Rows from block 3 of a small self-supervised image encoder, named by matrix and row number. Rows with one number belong to one channel. Each number is 128 + 32 x the weight over its row's rms, rounded and kept within 0 to 255. All counts start at 0. Numbers have three digits each.
After each channel's rows are labels from the 100 images, of 14976, where the channel reaches its highest value: "place" is the part of the image that holds the peak. Only what is clearly more common there than usual is listed. The data: crops of objects in photos (Visual Genome). In brackets: how many of the 100.
# convs0: expand pointwise conv (model.blocks.3.convs.0.weight, 288x48x1x1), inputs 0-47
# convs1: depthwise 5x5 conv (model.blocks.3.convs.1.weight, 288x1x5x5, trained with AdamW), a 5x5 kernel
# convs2: project pointwise conv (model.blocks.3.convs.2.weight, 48x288x1x1, transposed), outputs 0-47

convs0.218:094120135116154187116134126063130153114152120146171136081154164137178115103116117088079060102091085147140096119108108128148160132135099173061066
convs1.218:157116125071140145080124135166160099153126138186118149170136182166192135147
convs2.218:121124113125123137191148128156141138114075143157139093180101135055152098152075083144164117107097169071151123061119097120089082157150081102141115
place: centre (30)

convs0.242:183114163169152129121100125085116089108130132106091110092207136137142072182140163121136136137112159095124114111147166145160101144121211160073173
convs1.242:104066048099089111102099094128136098115107124129139144144140127139177184167
convs2.242:155040141117125120161126153093138106120127114190151097093138134102100142159099132123147095084110154137172064110109158201133139141174146137174066
place: top centre (33)

convs0.212:103194145110089130197154090190128099159134156139106122154129124185144129143088114119131150130173083118159108139144137153162114120176139124226095
convs1.212:107145118131107118101121104116107090069083083119086072124105112111078062110
convs2.212:111148167138117125170134117094117152062153116125166090115103124080149163066082193140089131119111130081147111144077118174098102100150145104114051
place: bottom right (36)

convs0.203:137094159107104138145125197085146098068086129125115106050148124107112083121081099160172151069150127091093126161129137130155075114149075128101150
convs1.203:145144120140151123148142135107112108050094101124096072101062128094090088095
convs2.203:099164186149158086174141150142136139116117128158159195136138123107113182131111064167058127136141120100170145074117138136163123125098189072135103
place: top centre (28)

convs0.243:088131127061144141117140121168118093117118128127103158105139150105186156134189099164126171073122097139153101161140130149153057116054114174140071
convs1.243:157144090137170178129108125158123105111112112139126077082148189164131163196
convs2.243:130123115099160169172162076148091130168062183094119171132165098176185154116084111138153097160085185118139129125148157123117156129124129069105103
place: centre (30)

convs0.266:184148135127124119137134072107156110117088164156153156102140112092187069100144091147149129128130126112138147145099155124072122228199117129169142
convs1.266:072102101106074128117065107087103101129087103124128133140128093086098111069
convs2.266:144216148141110166162164169189117115170087098141112100141128094182143130096162079090109124122161155145161159143155102091136146144135162076158169
place: bottom left (44); bottom centre (33)

convs0.247:126150130100189104084147165093128065146126083189116075156112158103103130071060123143098128122142134149119127127122120211140143128169143087088140
convs1.247:150124156130128139149161144135119220201146144132178173139133104111113173118
convs2.247:106199092119165162120053155108088147110144162134148125094110096145132153120096141149100085123125143209152101126132101107072110133123095078169182
place: top right (37)

convs0.249:082067134194142134166107113144097168099150123120156156143163099124117098110155141171095165095162143113082167149130115119122071124110079087183193
convs1.249:085074097081053128122122157123119060151119070135106140147138120151114124103
convs2.249:125136111123138115119075168087139072193099119163152150174138118122123145094131135162131175159067186196147158129108139128179091146077083119132102
place: top centre (36)

convs0.277:106150147115142181123062121149094198152042156129125109089149096093176151111135094127115152111160083135110123084147111070112164168104124087137132
convs1.277:088101125136128113079105118138063042111148173121103128165134146089115156154
convs2.277:135139114148148070140132115154133114167153151114125123078121079138122077113102209145106160114154130149157188114141098119158115155090039110158191
place: top left (33)

convs0.0:155086091142084081150162141165216099152114127143142150092105137128153120110060136149105145190136116149096183183106156164157106091094132155131119
convs1.0:111121110129152114099109117120124153245179179111105130132130173132143120141
convs2.0:116140095071074151177106043123125139125137106129120184120115141148144078088131140131122157119186060190177152108153137080107113158097134121129134
place: top left (35)

convs0.253:172087154151116160116112134125171140174149168050127101148064133039124124121116182093157166123157130141114135109073162141127177158130125104131098
convs1.253:133110131061123109058121056093102111118062152096113119107114132147141103132
convs2.253:127200095099128104062110132099125078134105182101182132127189103163121133102131182150161097177169182157118117103116145140066114114139104138125142
place: top centre (35); top left (29)

convs0.273:177093085134160116111148176095097119159092138132115082111090118065164115110135133154136158138145127139192163130112155145022115113167089093147121
convs1.273:131116134122117138162154124113118186248151108110152186135126130126130120129
convs2.273:120114134129126117106126139110084115173152129102148093132107183095133117179088067191125110198095104195130146143138104084167127168150148156064156
place: top right (57)

convs0.213:102149094117114216084134116136149129104064101166081156119169120128106154110128131131151150184090176129102175130140190147058151125174126134122137
convs1.213:100127086095165111141150099137130132109096136139093061061111108106073105174
convs2.213:114150091140174146128174121065177143114077171205187093116180117135130151122195118159120093165141149136115159140081151131132155140131181125126141
place: middle left (29)

convs0.230:152153211093139093096143172166124161159072192138149098129102133157115140105107143103162155126110149118141109109178119089067167134147097075136081
convs1.230:087137076095066114109119079132099161158118137107092118099127055104123121088
convs2.230:133158098084078145154140136118119112099107126131190084115127094095079155096113186064143136139099144101100150083085097077127096179105065139135101
place: bottom right (37); bottom centre (29)

convs0.96:095155167164149121153158192097069169140111135099106058111151188131129182101118155087110139130131178156099111134139149142083112084169125185128142
convs1.96:156128131131102131100134085098117095097094083121098063076055130113092120108
convs2.96:125153129064162117120190087157150138128103183147135130111123133182107130107084151138108055113154156125148194168054124114126136145118179086103108
place: bottom right (58)

convs0.231:144169135124105151139193108100068129125143128153121101177172114077145143144152168134155103154096129157131145089136100124186105048079092158188128
convs1.231:116145126119120120063138097052081132089118131071148148151155127134062124146
convs2.231:174215136161141097086139076138076172137151132120138080137126144098092139116148130121104101138132123074140094076111107138127111071143182158065099
place: bottom left (32); top left (31)

convs0.98:125156120078068068114160179112147121100158129103107097125109098148097056138125123140126110148091112210142129087147067179125175099139109136140154
convs1.98:117121138119123103139185110114122181219127128084105155080083098125118099110
convs2.98:140091092100094136102162153118099168115084171147141094040179117105053134127138153155123109172166199105137126103169141156163146125140125099110118
place: bottom right (34); middle right (30)

convs0.217:090066158163095176167092125123131145118116140055188114144164172149141172121148153119108165119181141180077129132089163152125174163156152143140128
convs1.217:139153157133144146140132128138138092080100080141101076077068093099108081087
convs2.217:137136065104120138145161153126132174086080082160187104047099114095099097148100161137121100198131146151123074166101123095143086147123138123129099
place: bottom centre (50)

convs0.263:119183107113091095131121094152159106150160176155180142150135060064129120106113131154188182129089148119126147167126106118050113124098086142163141
convs1.263:159126083128168108141157093126145117124089188155133164135155193108082138185
convs2.263:159143145147084147058201210156069147125135162109111093139153128098156126170122170159096092081096152108117140134144105132069138146154108122138155
place: bottom right (27)

convs0.275:159124100195182146137087142093139180103179148091105131127117079198142119142137134109051162116124132121102127131111097147129174087128098144056122
convs1.275:153133125116070155145072090141125090077055090140115070105135153125122129134
convs2.275:193115170107073077096145152131143143145130140100141072158142123178125206150134095113161111149176090103162120134176079133173106099119094113090115
place: middle right (54)

convs0.260:099080122113127034112132098133107120100064083120162141119139133094145139077078149118084123181094166140139118100116105130048116107103136094134167
convs1.260:144130154163135145148108157114172158169159113117134140133184117178195189164
convs2.260:120092076122157194095090154130166128104129162111079122130121103060157102062156137099116117085129163143102149152136064160090161128171078108142145
place: top right (31)

convs0.199:132127105138119124156126088156141150200123184154123123128087164151109081160095198114159131118172087105100132087149164095151094188176107182129155
convs1.199:097065112113073103112149143131130127177146148081089154116056103124114086118
convs2.199:107087134087149157112104129157080137180140123142055141140081122164131058107124154075137142103185081155134116139166152107178115153155147163185134
place: bottom left (30); top left (30)

convs0.197:120093113096149069126170127113125126178131122131155110132158095132096168184122152172126128136150104141161093077077072126128061162066111131119198
convs1.197:138122145134116114151189156155116157222187159128147165137129123143170125160
convs2.197:110159120115133189089114155090078119070168186113131160127071152131131110126112121145133096197112175152152114159075087114166120096173096124130082
place: top right (31)

convs0.225:139119109193135171136100134199132154183123114096146183192194164101116163126137141083174099112163125128139095163101092134110112153140072138128109
convs1.225:191198115142174101141125088118171150117121182161137124114136191115133125150
convs2.225:190133148168129125144102161097123123116127114082167144118105166138078133124085138134118092091121129216079046138159094109120186112139120093097159
place: middle right (27)

convs0.264:150075066166133098103123108147131151171092108156152156081147154118143125196099102138103192089154129129114112130166109162066160073114095108090098
convs1.264:113111064184140127120170099098086100059116085101144112139119168153115155112
convs2.264:112149109146140122108138107087109139115211111198155153119115148177117122124163156104099118082081152110100155169157088139162079106212131136142169
place: centre (27)

convs0.236:143097153154163094117079095104127161107056174188145110151111098114102101132173165190102156117133118170131126074146108144137156153067085095115154
convs1.236:085081092099084110123120138101098128102144089128151115153102060087115091074
convs2.236:093094151143148125128167169105101110146110184149160145058174122078081149149100156111053150057147158110131127117114145136101113195137124152114096
place: bottom right (32)

convs0.274:142145177127136049082165134103155150135131098187164103103122098144135118146171127103174177131165071165162157187116077102126156173147130129140097
convs1.274:110110094121107077157076135093112098068057112082118145140138105140087113101
convs2.274:091126135171141102179177107137132131129115130095115181146154066151102176109150076118104130163157091177118151083119172087133113127184179107120192
place: bottom left (80)

convs0.278:133181148155113167107155173154198073121118106169099117188153156098159199092123122132126099163137113133086100158145114151101131129118090163198118
convs1.278:153171146137139148134105110109092095080085106122095130103127086073087061093
convs2.278:157138143121088101111087100136108100088138103167140188105110082075093134078104170154138110154053160172136156091098112126112097134147056135167128
place: bottom centre (31)

convs0.210:142120148115157092128164108169112146136106171107136133111150126158168187127096161109169146141112085054144097137203155102106090127187173187160110
convs1.210:102099089100096126112094085108072089155112082107121097111125079155072121093
convs2.210:152150156130123186124111155136075099127118171088138184092066159098166120103159172055060148105161132151131121166113140144099115128163129076118100
place: top right (27)

convs0.229:109131120100117125132130163083142138154129176147110146193137128174141120133114178060078161177178093139114132090085133179143171105161089161175083
convs1.229:116142113131140076111126158154095098122202216083095114142141127115124160144
convs2.229:093158071123162104194148148107104136167081090073152093106141100171146179134176151131160105174096141152100097150157173092137101119177107107115106
place: middle left (32)

convs0.287:180094116142155181123153096162147119152112154110140093172096116151114136106165172150140111167090143176112150062194101193117161124147124079083150
convs1.287:100083099107075098169139123118080118077132087154146159109121084094082134088
convs2.287:100133161126188120182103123103108121128186173112147179116145135147099122118106160084186130134188135117142115070122148154127188197157082161150109
place: bottom right (42)

convs0.97:129068078115118085073144138133155130126167135069083175128101093137078104120108160082096140118152141111094181181113139160126158153168104128133195
convs1.97:117123132117129143172177195123162148223175105141153138137132131134164138151
convs2.97:134120143163142183184139137123102136104141062155139055164100107077144154155113069114119065132139142204163111156120097161113117119120091124135168
place: top left (30)

convs0.99:156160118100084191133129090130162097087161139121123116119087196168123173114128120092161095066125098141087132062123176131146144116116184176114129
convs1.99:064087096138161094091119142150093098093141169107076112154141105076129113166
convs2.99:118078160115100152156125136129104085137160125150164128084206110144107149135083120185124177126162153118150085181122131049102083116140121097108181
place: middle left (31)

convs0.238:160147159084141180150137115111098184129177155064104133103088117132123069099110096127098140120163147108100135081164081145059116194086125133127139
convs1.238:096106060115096120079099148131100086092140136085110099117115126071068139143
convs2.238:100157122129126159123132115068122103112189105145105076128146090179098145097144164114119084159135133225176141128107111178120084191125150126150103
place: top left (38); middle left (31)

convs0.284:125150068119134144144187180129115163109191186161124142147142149167111135108133119103126072162166104125155160072081177104149140108108099123113056
convs1.284:142099146127086097109052137127150075127072105124128060143174112122138142101
convs2.284:123168141106142051134101171099130100052182153128089135099097207140145139126153113109114147168136102082083084135092115154102122144096115099129170
place: top left (28)

convs0.244:130061104126104175151086153111136146149115111154142185100133147079155147162106138118129158155152124096089155113068148094113106131215100083069157
convs1.244:140177130158155170149130112165132146130123155123102066117132166086036117121
convs2.244:152157133132103154133156155103190095141126170132143087137179148113155113126112083131125148146116095113063086182083086161096176109189140112083071
place: top left (34); top right (30)

convs0.208:126108110129123125125164165149123141169090181111062159154166135115126122094098159186101141108109140131142159082124217148108115044179141151152117
convs1.208:094136112054137136114124103086119095122057108120151146064085099100143108115
convs2.208:131166149126155124142137125193082194139150095167123107113144086148107111055123131145126143111195137148177087121110151131138165165057074137161110
place: top right (47)

convs0.227:185174154145155088135168147139159138109163114168172071103071131114090149107066105117152096167152151168128191128117137145131144171120105098099183
convs1.227:090097062084094108137139161108108127122116095096133140136086092092070117073
convs2.227:151175099101118130121111102155129113190119157106142117166122134148107201064064124065114113129100160136069109117107108110205123102081127159135125
place: top left (48); top right (34)

convs0.226:110170158112120118113183142193125117119113168191130213118077100157117157100131154147123143149105176125134125091097127177156102076143137092172087
convs1.226:108125111150180100108086077112125122104091108153139157114123149166213166162
convs2.226:174142134169109142070150084149143135088145154188176080083140166113165068089100130099159157103142124155153131164153118072137077131147150153160158
place: bottom centre (32); bottom right (30)

convs0.222:152135109190173058119124130114093148127140098124117133068133090115163153182152148132118143061086089134102087086169110129172157148106163082157164
convs1.222:130125111108079098131111120077105128125114116082074065081098110094074103152
convs2.222:121183148128095066075079139146152094113097212086150132147114125108108185154188140093123127128100092112085108147143155086087155164141119126152112
place: top left (52)

convs0.279:122149130124129135151118110191156130151137138140095110168103061161144170196157163146125075145114123159096021117122116102115126140103106130195135
convs1.279:118134103122130132150069094131076097060088142153129059132111141125116074105
convs2.279:145195128120162178131110099108112117114075098136140136168136147071096081124084165151138063108168115074100161151090083137134077113169163153129109
place: top right (38)

convs0.270:096191161187173087148117126110126150131090112131082145075110121096070144114106076201124107136089187121154179098113150122132101136089148149135114
convs1.270:119110172144139124112177151118211197089125119091174120109138118103159132154
convs2.270:140170096112185139182123137165099181041130086083111142147062119105201128152112163125149159112115117117163129139132151091134155111161165113142104
place: centre (32)

convs0.250:123128158147126189094108170062091149069138178134159139096116145094095162142098140107110105192210102125114149116176165172121108127132140095131105
convs1.250:091108137137173093072153201165068139150138169130092154127143133105127127094
convs2.250:111108082077133117128186129088133168121075128162156122152117135104149153121116220104118165116140137134147130086177150128147078124163163132143038
place: top left (37); middle left (28)