{
  "dataset": "crops of objects in photos (Visual Genome)",
  "train_examples": 123503,
  "depths": [2, 4, 2],
  "widths": [24, 48, 96],
  "projector_out": 256,
  "init": "trunc_normal_002",
  "batch_size": 128,
  "epochs": 2.9,
  "final_lr_fraction": 0.05
}
Rows from block 3 of a small self-supervised image encoder, named by matrix and row number. Rows with one number belong to one channel. Each number is 500 + 50 x the weight over its row's rms, rounded and kept within 0 to 999. All counts start at 0. Numbers have three digits each.
After each channel's rows are labels from the 100 images, of 14976, where the channel reaches its highest value: "colour at peak" is the nearest of a few named colours to the mean colour under the peak. Only what is clearly more common there than usual is listed. The data: crops of objects in photos (Visual Genome). In brackets: how many of the 100.
# convs0: expand pointwise conv (model.blocks.3.convs.0.weight, 288x48x1x1), inputs 0-47
# convs1: depthwise 5x5 conv (model.blocks.3.convs.1.weight, 288x1x5x5, trained with AdamW), a 5x5 kernel
# convs2: project pointwise conv (model.blocks.3.convs.2.weight, 48x288x1x1, transposed), outputs 0-47

convs0.215:459559428456475453482464533464476512491459431488421496373550457559570438496443486496505591546544449484520553527507555429559478484549593467427545
convs1.215:445459532566472437469490515551447451425500606537483450473547598537468449494
convs2.215:502601486554475544515494490541567494427456498548440601488466578622569550447488445451474496589496526555448451494479492561479480441430499515429503
colour at peak: black (53)

convs0.248:510493478513581573483463486403379427518464502497518572557476512450479612410442481479428495538465509470540520562572429587514500531519467528463482
convs1.248:471407441499516592534524575562556576569501564457481501500533436522492472558
convs2.248:533565416573465546523539498426503630484532516514556413440473399492451519523530442522528431444532503476495548560541517474491497553446425559544435
colour at peak: white (35); pink (34)

convs0.211:403568456471544488456503461546542421545460475488412603474485477451485495504462386526519554577465560440584483543473506574530497522478520455446427
convs1.211:495450403456409500414398474476513511435471461491511498534491603541501524506
convs2.211:527537516442542523546497475456532609488542607515524540428532443528500495442450474434598544594465510489498418513507427544531529536516437435581556
colour at peak: black (40)

convs0.234:410483524443438504530481439524497462555526635556446424500513552532531572485476528544556514535437398455493474459538518508475489438521479393565557
convs1.234:486498495471541430486518432509493543579511610437459507409426503541584486470
convs2.234:509533484525496483551555471579555556547466448579519538465587417571447464427598439456563517583510426456434517550522493558550486552545497469463503
colour at peak: black (39)

convs0.188:555381404519497526560470550517446443419581509544488594414514518472536388524569537467558488491471534524536517502461501544490451490523539465573550
convs1.188:447441440451495482502488492541479532560623558469581585549568469521531508493
convs2.188:521572576480468520503521456469465470467506407579539448454519489509444562486459542551539346554479562519540484521511564413568485534481502597547474
colour at peak: pink (34)

convs0.108:431583540504570402588466444504516480483416424532467447491545554462438469452500425484540487501512491485544398563453419535465547572478524551472476
convs1.108:485343454446452491444448482478433462447513514521481493474507540463533574556
convs2.108:561482501498431527491476482452418438568441513526489470497450613445443392512558504485453443494520434508591484603460526494561540454523520564523430
colour at peak: black (45)

convs0.257:469402472510419471422536538516550590531440574611541530449445458584535498484537543536578471492471434510524475448438518528500471483548506584530558
convs1.257:526484484499511475482539501496483506716593503497493546501510520512513492497
convs2.257:564436450446511457541381474453503576505533483463485474476558500509522435389411397539522447582497500453571444481492472505515424524467514461480440
colour at peak: pink (39)

convs0.156:479545503606575489547511557494398505460469539576456579535399487568476490395548500473538446488473508504542480525487472475520449497639474457473483
convs1.156:462478396507416466491513548515416468367535436482460513517490518484449480464
convs2.156:491533478483469614526538520451471502505446606466445534514583430461571533477437465394484485427552508527475525588470533510572543538485599535516539
colour at peak: grey (60); pink (25)

convs0.205:482409423427418501430515505474495487521460479599566517551523458453514472503543516577501504498547424439405477468403457471445470546488452540413456
convs1.205:453531549519486494495561456469455455529486489412425517404461447480398532424
convs2.205:578517502463522427536517563459444416541533563621459531416505518455472502425535498491507452515438461548434529473488413532455481565393494512533439
colour at peak: pink (28)

convs0.164:503416586413471483639463416499533446597451476503523440492512546547552549481531434471534477592462514481486492458556460596474502524461499525532489
convs1.164:482403459506530471487443442477473446366462455513490456453435496485439436512
convs2.164:444504435519539496511494521473468510497553493422487528548558489401486464422501424476480509464564451534445484495425450558423569626502458429397524
colour at peak: pink (32)

convs0.240:552573418500514544456409479488524518509429482482598410426503496589593520522476405594512530494531476460514605524482486557459530477510457489514464
convs1.240:509579579541508470424446478543460475415549425454539474441494423449515535468
convs2.240:423516553492450616487398492522627503465523527451502496481482473393513472452458603529460512453522492538548458407512534488545465551525445463546520
colour at peak: black (38)

convs0.232:556435493503547605440439482511499504522515545572573505608487435480454489482488444519606443600487554478534507530457491475464489564466539477610455
convs1.232:509475381464447493466420419474514383473476482450477477473460476481429481463
convs2.232:519592545454576483436533452449496498457437487515474467502527395506422565430434477413449480475428433461436457499513483504501377553490486490533446
colour at peak: black (43)

convs0.142:545434498550566541490446570503392522497474422548498631542522403500469492461515441504470549493545434408442501522537483514540462521525423514438559
convs1.142:544471443415435498501591496474489539648496421517514482535490523533468523469
convs2.142:494567576507485601537559479466499506568488490502456518453480505474539463401524533574553486443459357479615479536516459504460533437560521512577497
colour at peak: white (45); pink (29)

convs0.285:445493503571458505512473539524536424565538492428469519478511453409483577428464588556497563480426498493470461546481481499412407479434398549551533
convs1.285:501456519495474484420515446382447439434498454489486457471410518529407467469
convs2.285:557523502503446502562495442470462560464474453486454447375527503379477533527474578524559503505558447454525555434451574481616519528484422477486521
colour at peak: black (39)

convs0.195:511509406533445522506542502485535521485473511504601464523470508520482527519569438563558497596514444443607481466402585511356497545463498490485476
convs1.195:546470498488470523476515487516495499480534483473560565583572511591597627507
convs2.195:464464506420493657476468583500480482447560595465539444512493460479511442518497478443506437496539533494517492544471558498464415494595418462574463
colour at peak: pink (34)

convs0.200:505458515495529325469484431518548514470483533502472463478427405456441503497477408453476415494442475506576549436497476510527520520526450498395531
convs1.200:454415494433510526505463511485514529403443429509493536442424482463429411455
convs2.200:475525493452514502579521431510503519559447451528459443504488505468547567502466530422403443468527467439515531500527424435437476361388475483546560
colour at peak: grey (62)

convs0.181:572455494465518440446527450528463485560565478454490442473487446441559568488555526518560367528594491490451507618475512605545535516550514514493503
convs1.181:510517516516488489505529493520539590668604547520557519457520528501521464521
convs2.181:575493417517621517546463586495500487516530489499565471505413448548426437521457529531462560466421480534532487639517525453462449475445481488478548
colour at peak: pink (39); white (25)

convs0.224:513514481540507529555425451526446463474450539476607466536468401484417548440435429541535421509453540509496519553536402497502523559557459400451501
convs1.224:475474386484514487486501488455472425527519418460520493469477402398440470444
convs2.224:497562469466477554476537474567472402546480612540456528513435456532518592415456515521472525550493482512470597436430514610505449511525490496426449
colour at peak: white (35); pink (31)

convs0.241:566487514503402480464483585536407419446512479542557493532458513471534410369448544557397475477569484544513580508514506512512500455508489542476556
convs1.241:534506536487475537515558517524486559627545616482514578503506468558574463497
convs2.241:430415560506469508478500542461450430437515596494454447502521524491526415505503421478441530525560570489552481548446414395556459527522536423524564
colour at peak: pink (41)

convs0.192:507485532522553493537531501493575483564547564487421436464448368632539477509496506560486537440520518557507588522556514545446422523453487450435497
convs1.192:445461495538479433442439453469420478566396455542468499434444460523528556471
convs2.192:401511518499496573578498541452551554396438443472568517503542442456541483432486527490527527477502507517473535403562474472468393596492424557512521
colour at peak: black (38)

convs0.220:466514547454497501496506601471429427528407446485577451463514511545454452576518592493601489512477487569524493502502409454504488502420496603569493
convs1.220:449452455477465493516435436403421503417492417499408486471460460547488504521
convs2.220:477547516566553509558455559469560450501504535616540482551517538501519485510401522429443513470530457552457503397559511471548575566523578544458413
colour at peak: black (36)

convs0.127:549473521533482424463413546431523595469432496453440474502493486467518478408550542453494533509494488470372544562445470504532545454479467452603419
convs1.127:511468486531533603499501471458583522488435415550508517465418571547528476414
convs2.127:535536466534461523503516499635489609474440424511497552470483466506650527545529456497534507571494436532507569543429446476511448436549477464460505
colour at peak: black (54)

convs0.239:529517564443432497506538441539545495502473548543399572532524562444478492359480474371488505537478492527471418477463516505518510427463498429572459
convs1.239:548481523464476521465570476405577509572486409567432511481428563466535524506
convs2.239:517474517531468573582509417610495553485510488500514525394517440564544477556470489491445448561489543457588436522470583525533374471555504492517526
colour at peak: black (84)

convs0.133:508506411433452503435484380558611556468506446499444486530496558426482491520454535510511581417558494491566535532484480563453459502556405471476485
convs1.133:582493559529477549547540540552568493547550498507529526533603529480486604576
convs2.133:503541555482485512554403498431510539520507491425425429526471477474462432557438525457500484534476511559571595538605443478455580481388532504550494
colour at peak: black (75)

convs0.114:428572492411440494441503465469460503533560517501419410589502529552540488598554538540546550494478391528547544478519462548589534491507544434480503
convs1.114:497510457527483495471431398471488389422420472522435504446420522495473496460
convs2.114:480552511522577482631439436553428518466608508522487498486456546436479458454579551486446457590536553454539500564451533509495572511551444546519506
colour at peak: white (45)

convs0.198:475539543430460611508455513421478540465566630429418468509519524522451454568435562564513515454431446579520483500457484491562541516494499472458530
convs1.198:514498443541550362465532463453479429412533435520493453490477426481500489451
convs2.198:435635516434555570504503432471437541414570465453556552456486404485521444474501501520540484404608509479471455470462522530523503549490508529457513
colour at peak: pink (25)

convs0.115:469447486511457565497604497538529502433536512585540459480441453556527434529462604424477475536615409536472553432495455555453511573509517513506484
convs1.115:508459505453455538444497511445542618485423473592572520470451534560553522530
convs2.115:592474545461538475472471485538569510487499535508504434518530579503432586434475473572470535550484598447500436560552479435490432443553425607508486
colour at peak: black (64)

convs0.235:492578557354518524409478559463466556458527437528508458526524421455432481404541485562555462453440564462502488501492530431449528527479551448512517
convs1.235:533485499495493451474446507551380463472486497407437444490477447422423458448
convs2.235:547545614516460513524476446523503408565489439568466508482580470380494500446502510437551492514422530491450511501432521582545499492472454454579418
colour at peak: black (39)

convs0.262:487515535443465504475503492504567499594473539481504387543450515467497536593582551464495550455507614570409510456497514546512559519611433519503459
convs1.262:573523581530500489506515566493544535521511584570520490480597530506496581604
convs2.262:578462458515511445473470425499519485546495569467446511555569528468475516522496489478449421338572425488486501450520487552488553598558573443513500
colour at peak: black (35)

convs0.147:419439526445439506507466438547527492462463569470533449441472628563463445450490429474537511566480538471429478546489506535560534487617431525458539
convs1.147:438446442510438457452498477530451516521519433466508479503468361479560439427
convs2.147:562508527414451502544447573494462427511547407485500498575557503529400430423547562396490512520532495435464426500426508474565511573489495498515472
colour at peak: black (55)

convs0.214:522537510440427462478549520451499546531422427547507577467449574535436537433429558511470535512550547532484450456547522456445433561424553415579495
convs1.214:496523458508554507466512469501549546714519514482474507467526466507501501510
convs2.214:555500497447413545440588483474461498510495442402537516574395517422503507435468573513464445480485507530447556571563432559545451499502487515410481
colour at peak: pink (32)

convs0.185:499537520549485542478578418516491388429474428428430587489420458508538510452488549450587570511409529514525471498498487572498490512434471511433445
convs1.185:536523515486467514520582520457481497609577406463535622501481506514535553523
convs2.185:454444424535444505474441428430515522454492490474575450477502482445590467566556489477448510586536426528529624388521488533506449512549519554478497
colour at peak: black (86)

convs0.269:427536552531425587584467517566540527501445447441482580557404464488500522483567502493513450462475439565519468469470486583418507608517497534558504
convs1.269:467482424532482515476429500400482499456415437506487474400433493563498462439
convs2.269:418490559508414546473562550398471443465532481502437552551502445547478479405479509464534420474481572531570395474504503538534497469606455470515516
colour at peak: black (42)

convs0.194:415545485557540511457464515520523599497570463516482477451531414441457575424487439502463461523497561453508459456450519409479456543598511382507516
convs1.194:462442450432483464429422411449493420422438454498457452479449505490475478485
convs2.194:524469478384386584467505491430523484512436521515460615471514480458514545484381556555489477488444489474519515492470500563531488591525564513480585
colour at peak: black (64)

convs0.261:484550389466467511482460499497509531526504540481549471563497481556468534364464389517513519436556443587436410415498549436478518519451454471481511
convs1.261:537502521541488544566546522478519539654624542495515520560524492500508542507
convs2.261:466464473557516570421480528475619538498462481483462565494501488453484481479534471494470507503487357589489581464457452464454507511566464389570557
colour at peak: white (37); pink (26)

convs0.282:587405506558526455346490530422469512503498508486538500535526443541514508438498420482441561478527524498467531407591460506552506418466480435509536
convs1.282:504553548500505531559572502552451500456471501492373453475561419453538577529
convs2.282:563461445451561602420431419500494489480501478487455467507572513501493454536637460554554478486510400451579516489532474562467465510564518469431496
colour at peak: black (34)

convs0.281:520468352381511623515504577561608501535509551487510460472474475477515492525494452433567467493500490495517524573491507539527583467509514431541528
convs1.281:549402491442469443526435452428536480432454500506442513460579484576521443471
convs2.281:522533617578549491582532470540511526477562534483464443431499532525505489430437583561507567518374492529500538463506520442540451607560532504484500
colour at peak: black (34)

convs0.254:570522525482505429427517525560461497588494457556506558511458523547480469590536483376579623576529434504530592456457479508469535485528503499513523
convs1.254:540458447434557504388426478555536450454445574498447463448507513451525479451
convs2.254:525489440500544557515452512484605545413555532512482511501482534416552531385428519453535387401457527542439445437443481530515544493500477484448517
colour at peak: black (42)

convs0.170:447478463534455485572633568556528475582472549468436546508497402503484452494415493397526454489530490508519605439517542484458455463541509513437510
convs1.170:444473549455519462510506448523429501365455559505411518449485525550578488490
convs2.170:551546590505547548512578507450454485473403570521534448475493461574543503488524549472457463445538532567529456461597570486499513489463413606463432
colour at peak: black (44)

convs0.280:508535512490524603588568473461453543530524562472525484548457501468541596478457474463520522526509610543496628480579490488516514571552542408475555
convs1.280:497472460491467455446405462429490414432501463454468425449456441443443525467
convs2.280:486519503411457517516504489409480523456466505480441496429527442485531524426398572593507373492494550442497527469604507534503410484480469458438470
colour at peak: black (59)

convs0.219:556429547455501548447586532431535542550578529526442446419513432431480524484454482475516462394516493472495423514391455478461488585507501490557555
convs1.219:420442459508532429498431469471482468438497437472507493445414431456439467420
convs2.219:486512442540504475596491519546512519430565495577467584535538488450441475528440439435445482524455456420456574419486505551615454490549492460470429
colour at peak: black (46)

convs0.286:565542392463505460445516553462507599642506458511486475469436474454469474525416579493553463552535574505506399472459488464505442545496526525489535
convs1.286:507529533536547522535585543492513599620568600496520512491515482542557525491
convs2.286:470470509544595555472454572545526498511523555490505520505493517462510493490492465483520409522619504540568378511444506407494468428506397437420538
colour at peak: pink (38)

convs0.154:533496468493393472461539569527531486595518501557571475526490552479544481447429472510461494443555423537506510525486431553570440584546510549397591
convs1.154:493526541543486463540586542506554598539539543535609569589498469491500534473
convs2.154:441505440475478618453505527514497525468470568497595457450567500457423502525420431467501412495536499512536368456437516466508492410521524439494524
colour at peak: white (44); pink (34)

convs0.176:523503480537487511513531539630439514546589448577440511567507439533574598498507580564521479511545504577526593453489496519496500511415466542500571
convs1.176:446456474480500479464461498568504494517550509527595604494399517527513427408
convs2.176:508482578485477498527506628593508562547543463510564545491426484494555462504517529441567591540504422519406370520514519512446501458535497503528549
colour at peak: white (36)

convs0.186:471549537486493613495509460454546473554494486413503525537486491656469468427504492416520583415512486532499538496471473588450490574491502494510592
convs1.186:523466582544506479558505494446502545521461427487567534489468604411410519544
convs2.186:494493497508477530423464568510565495450518504481535625457443599470549570557505469445484565497510520470472491507499373559521578460520484477609564
colour at peak: black (50)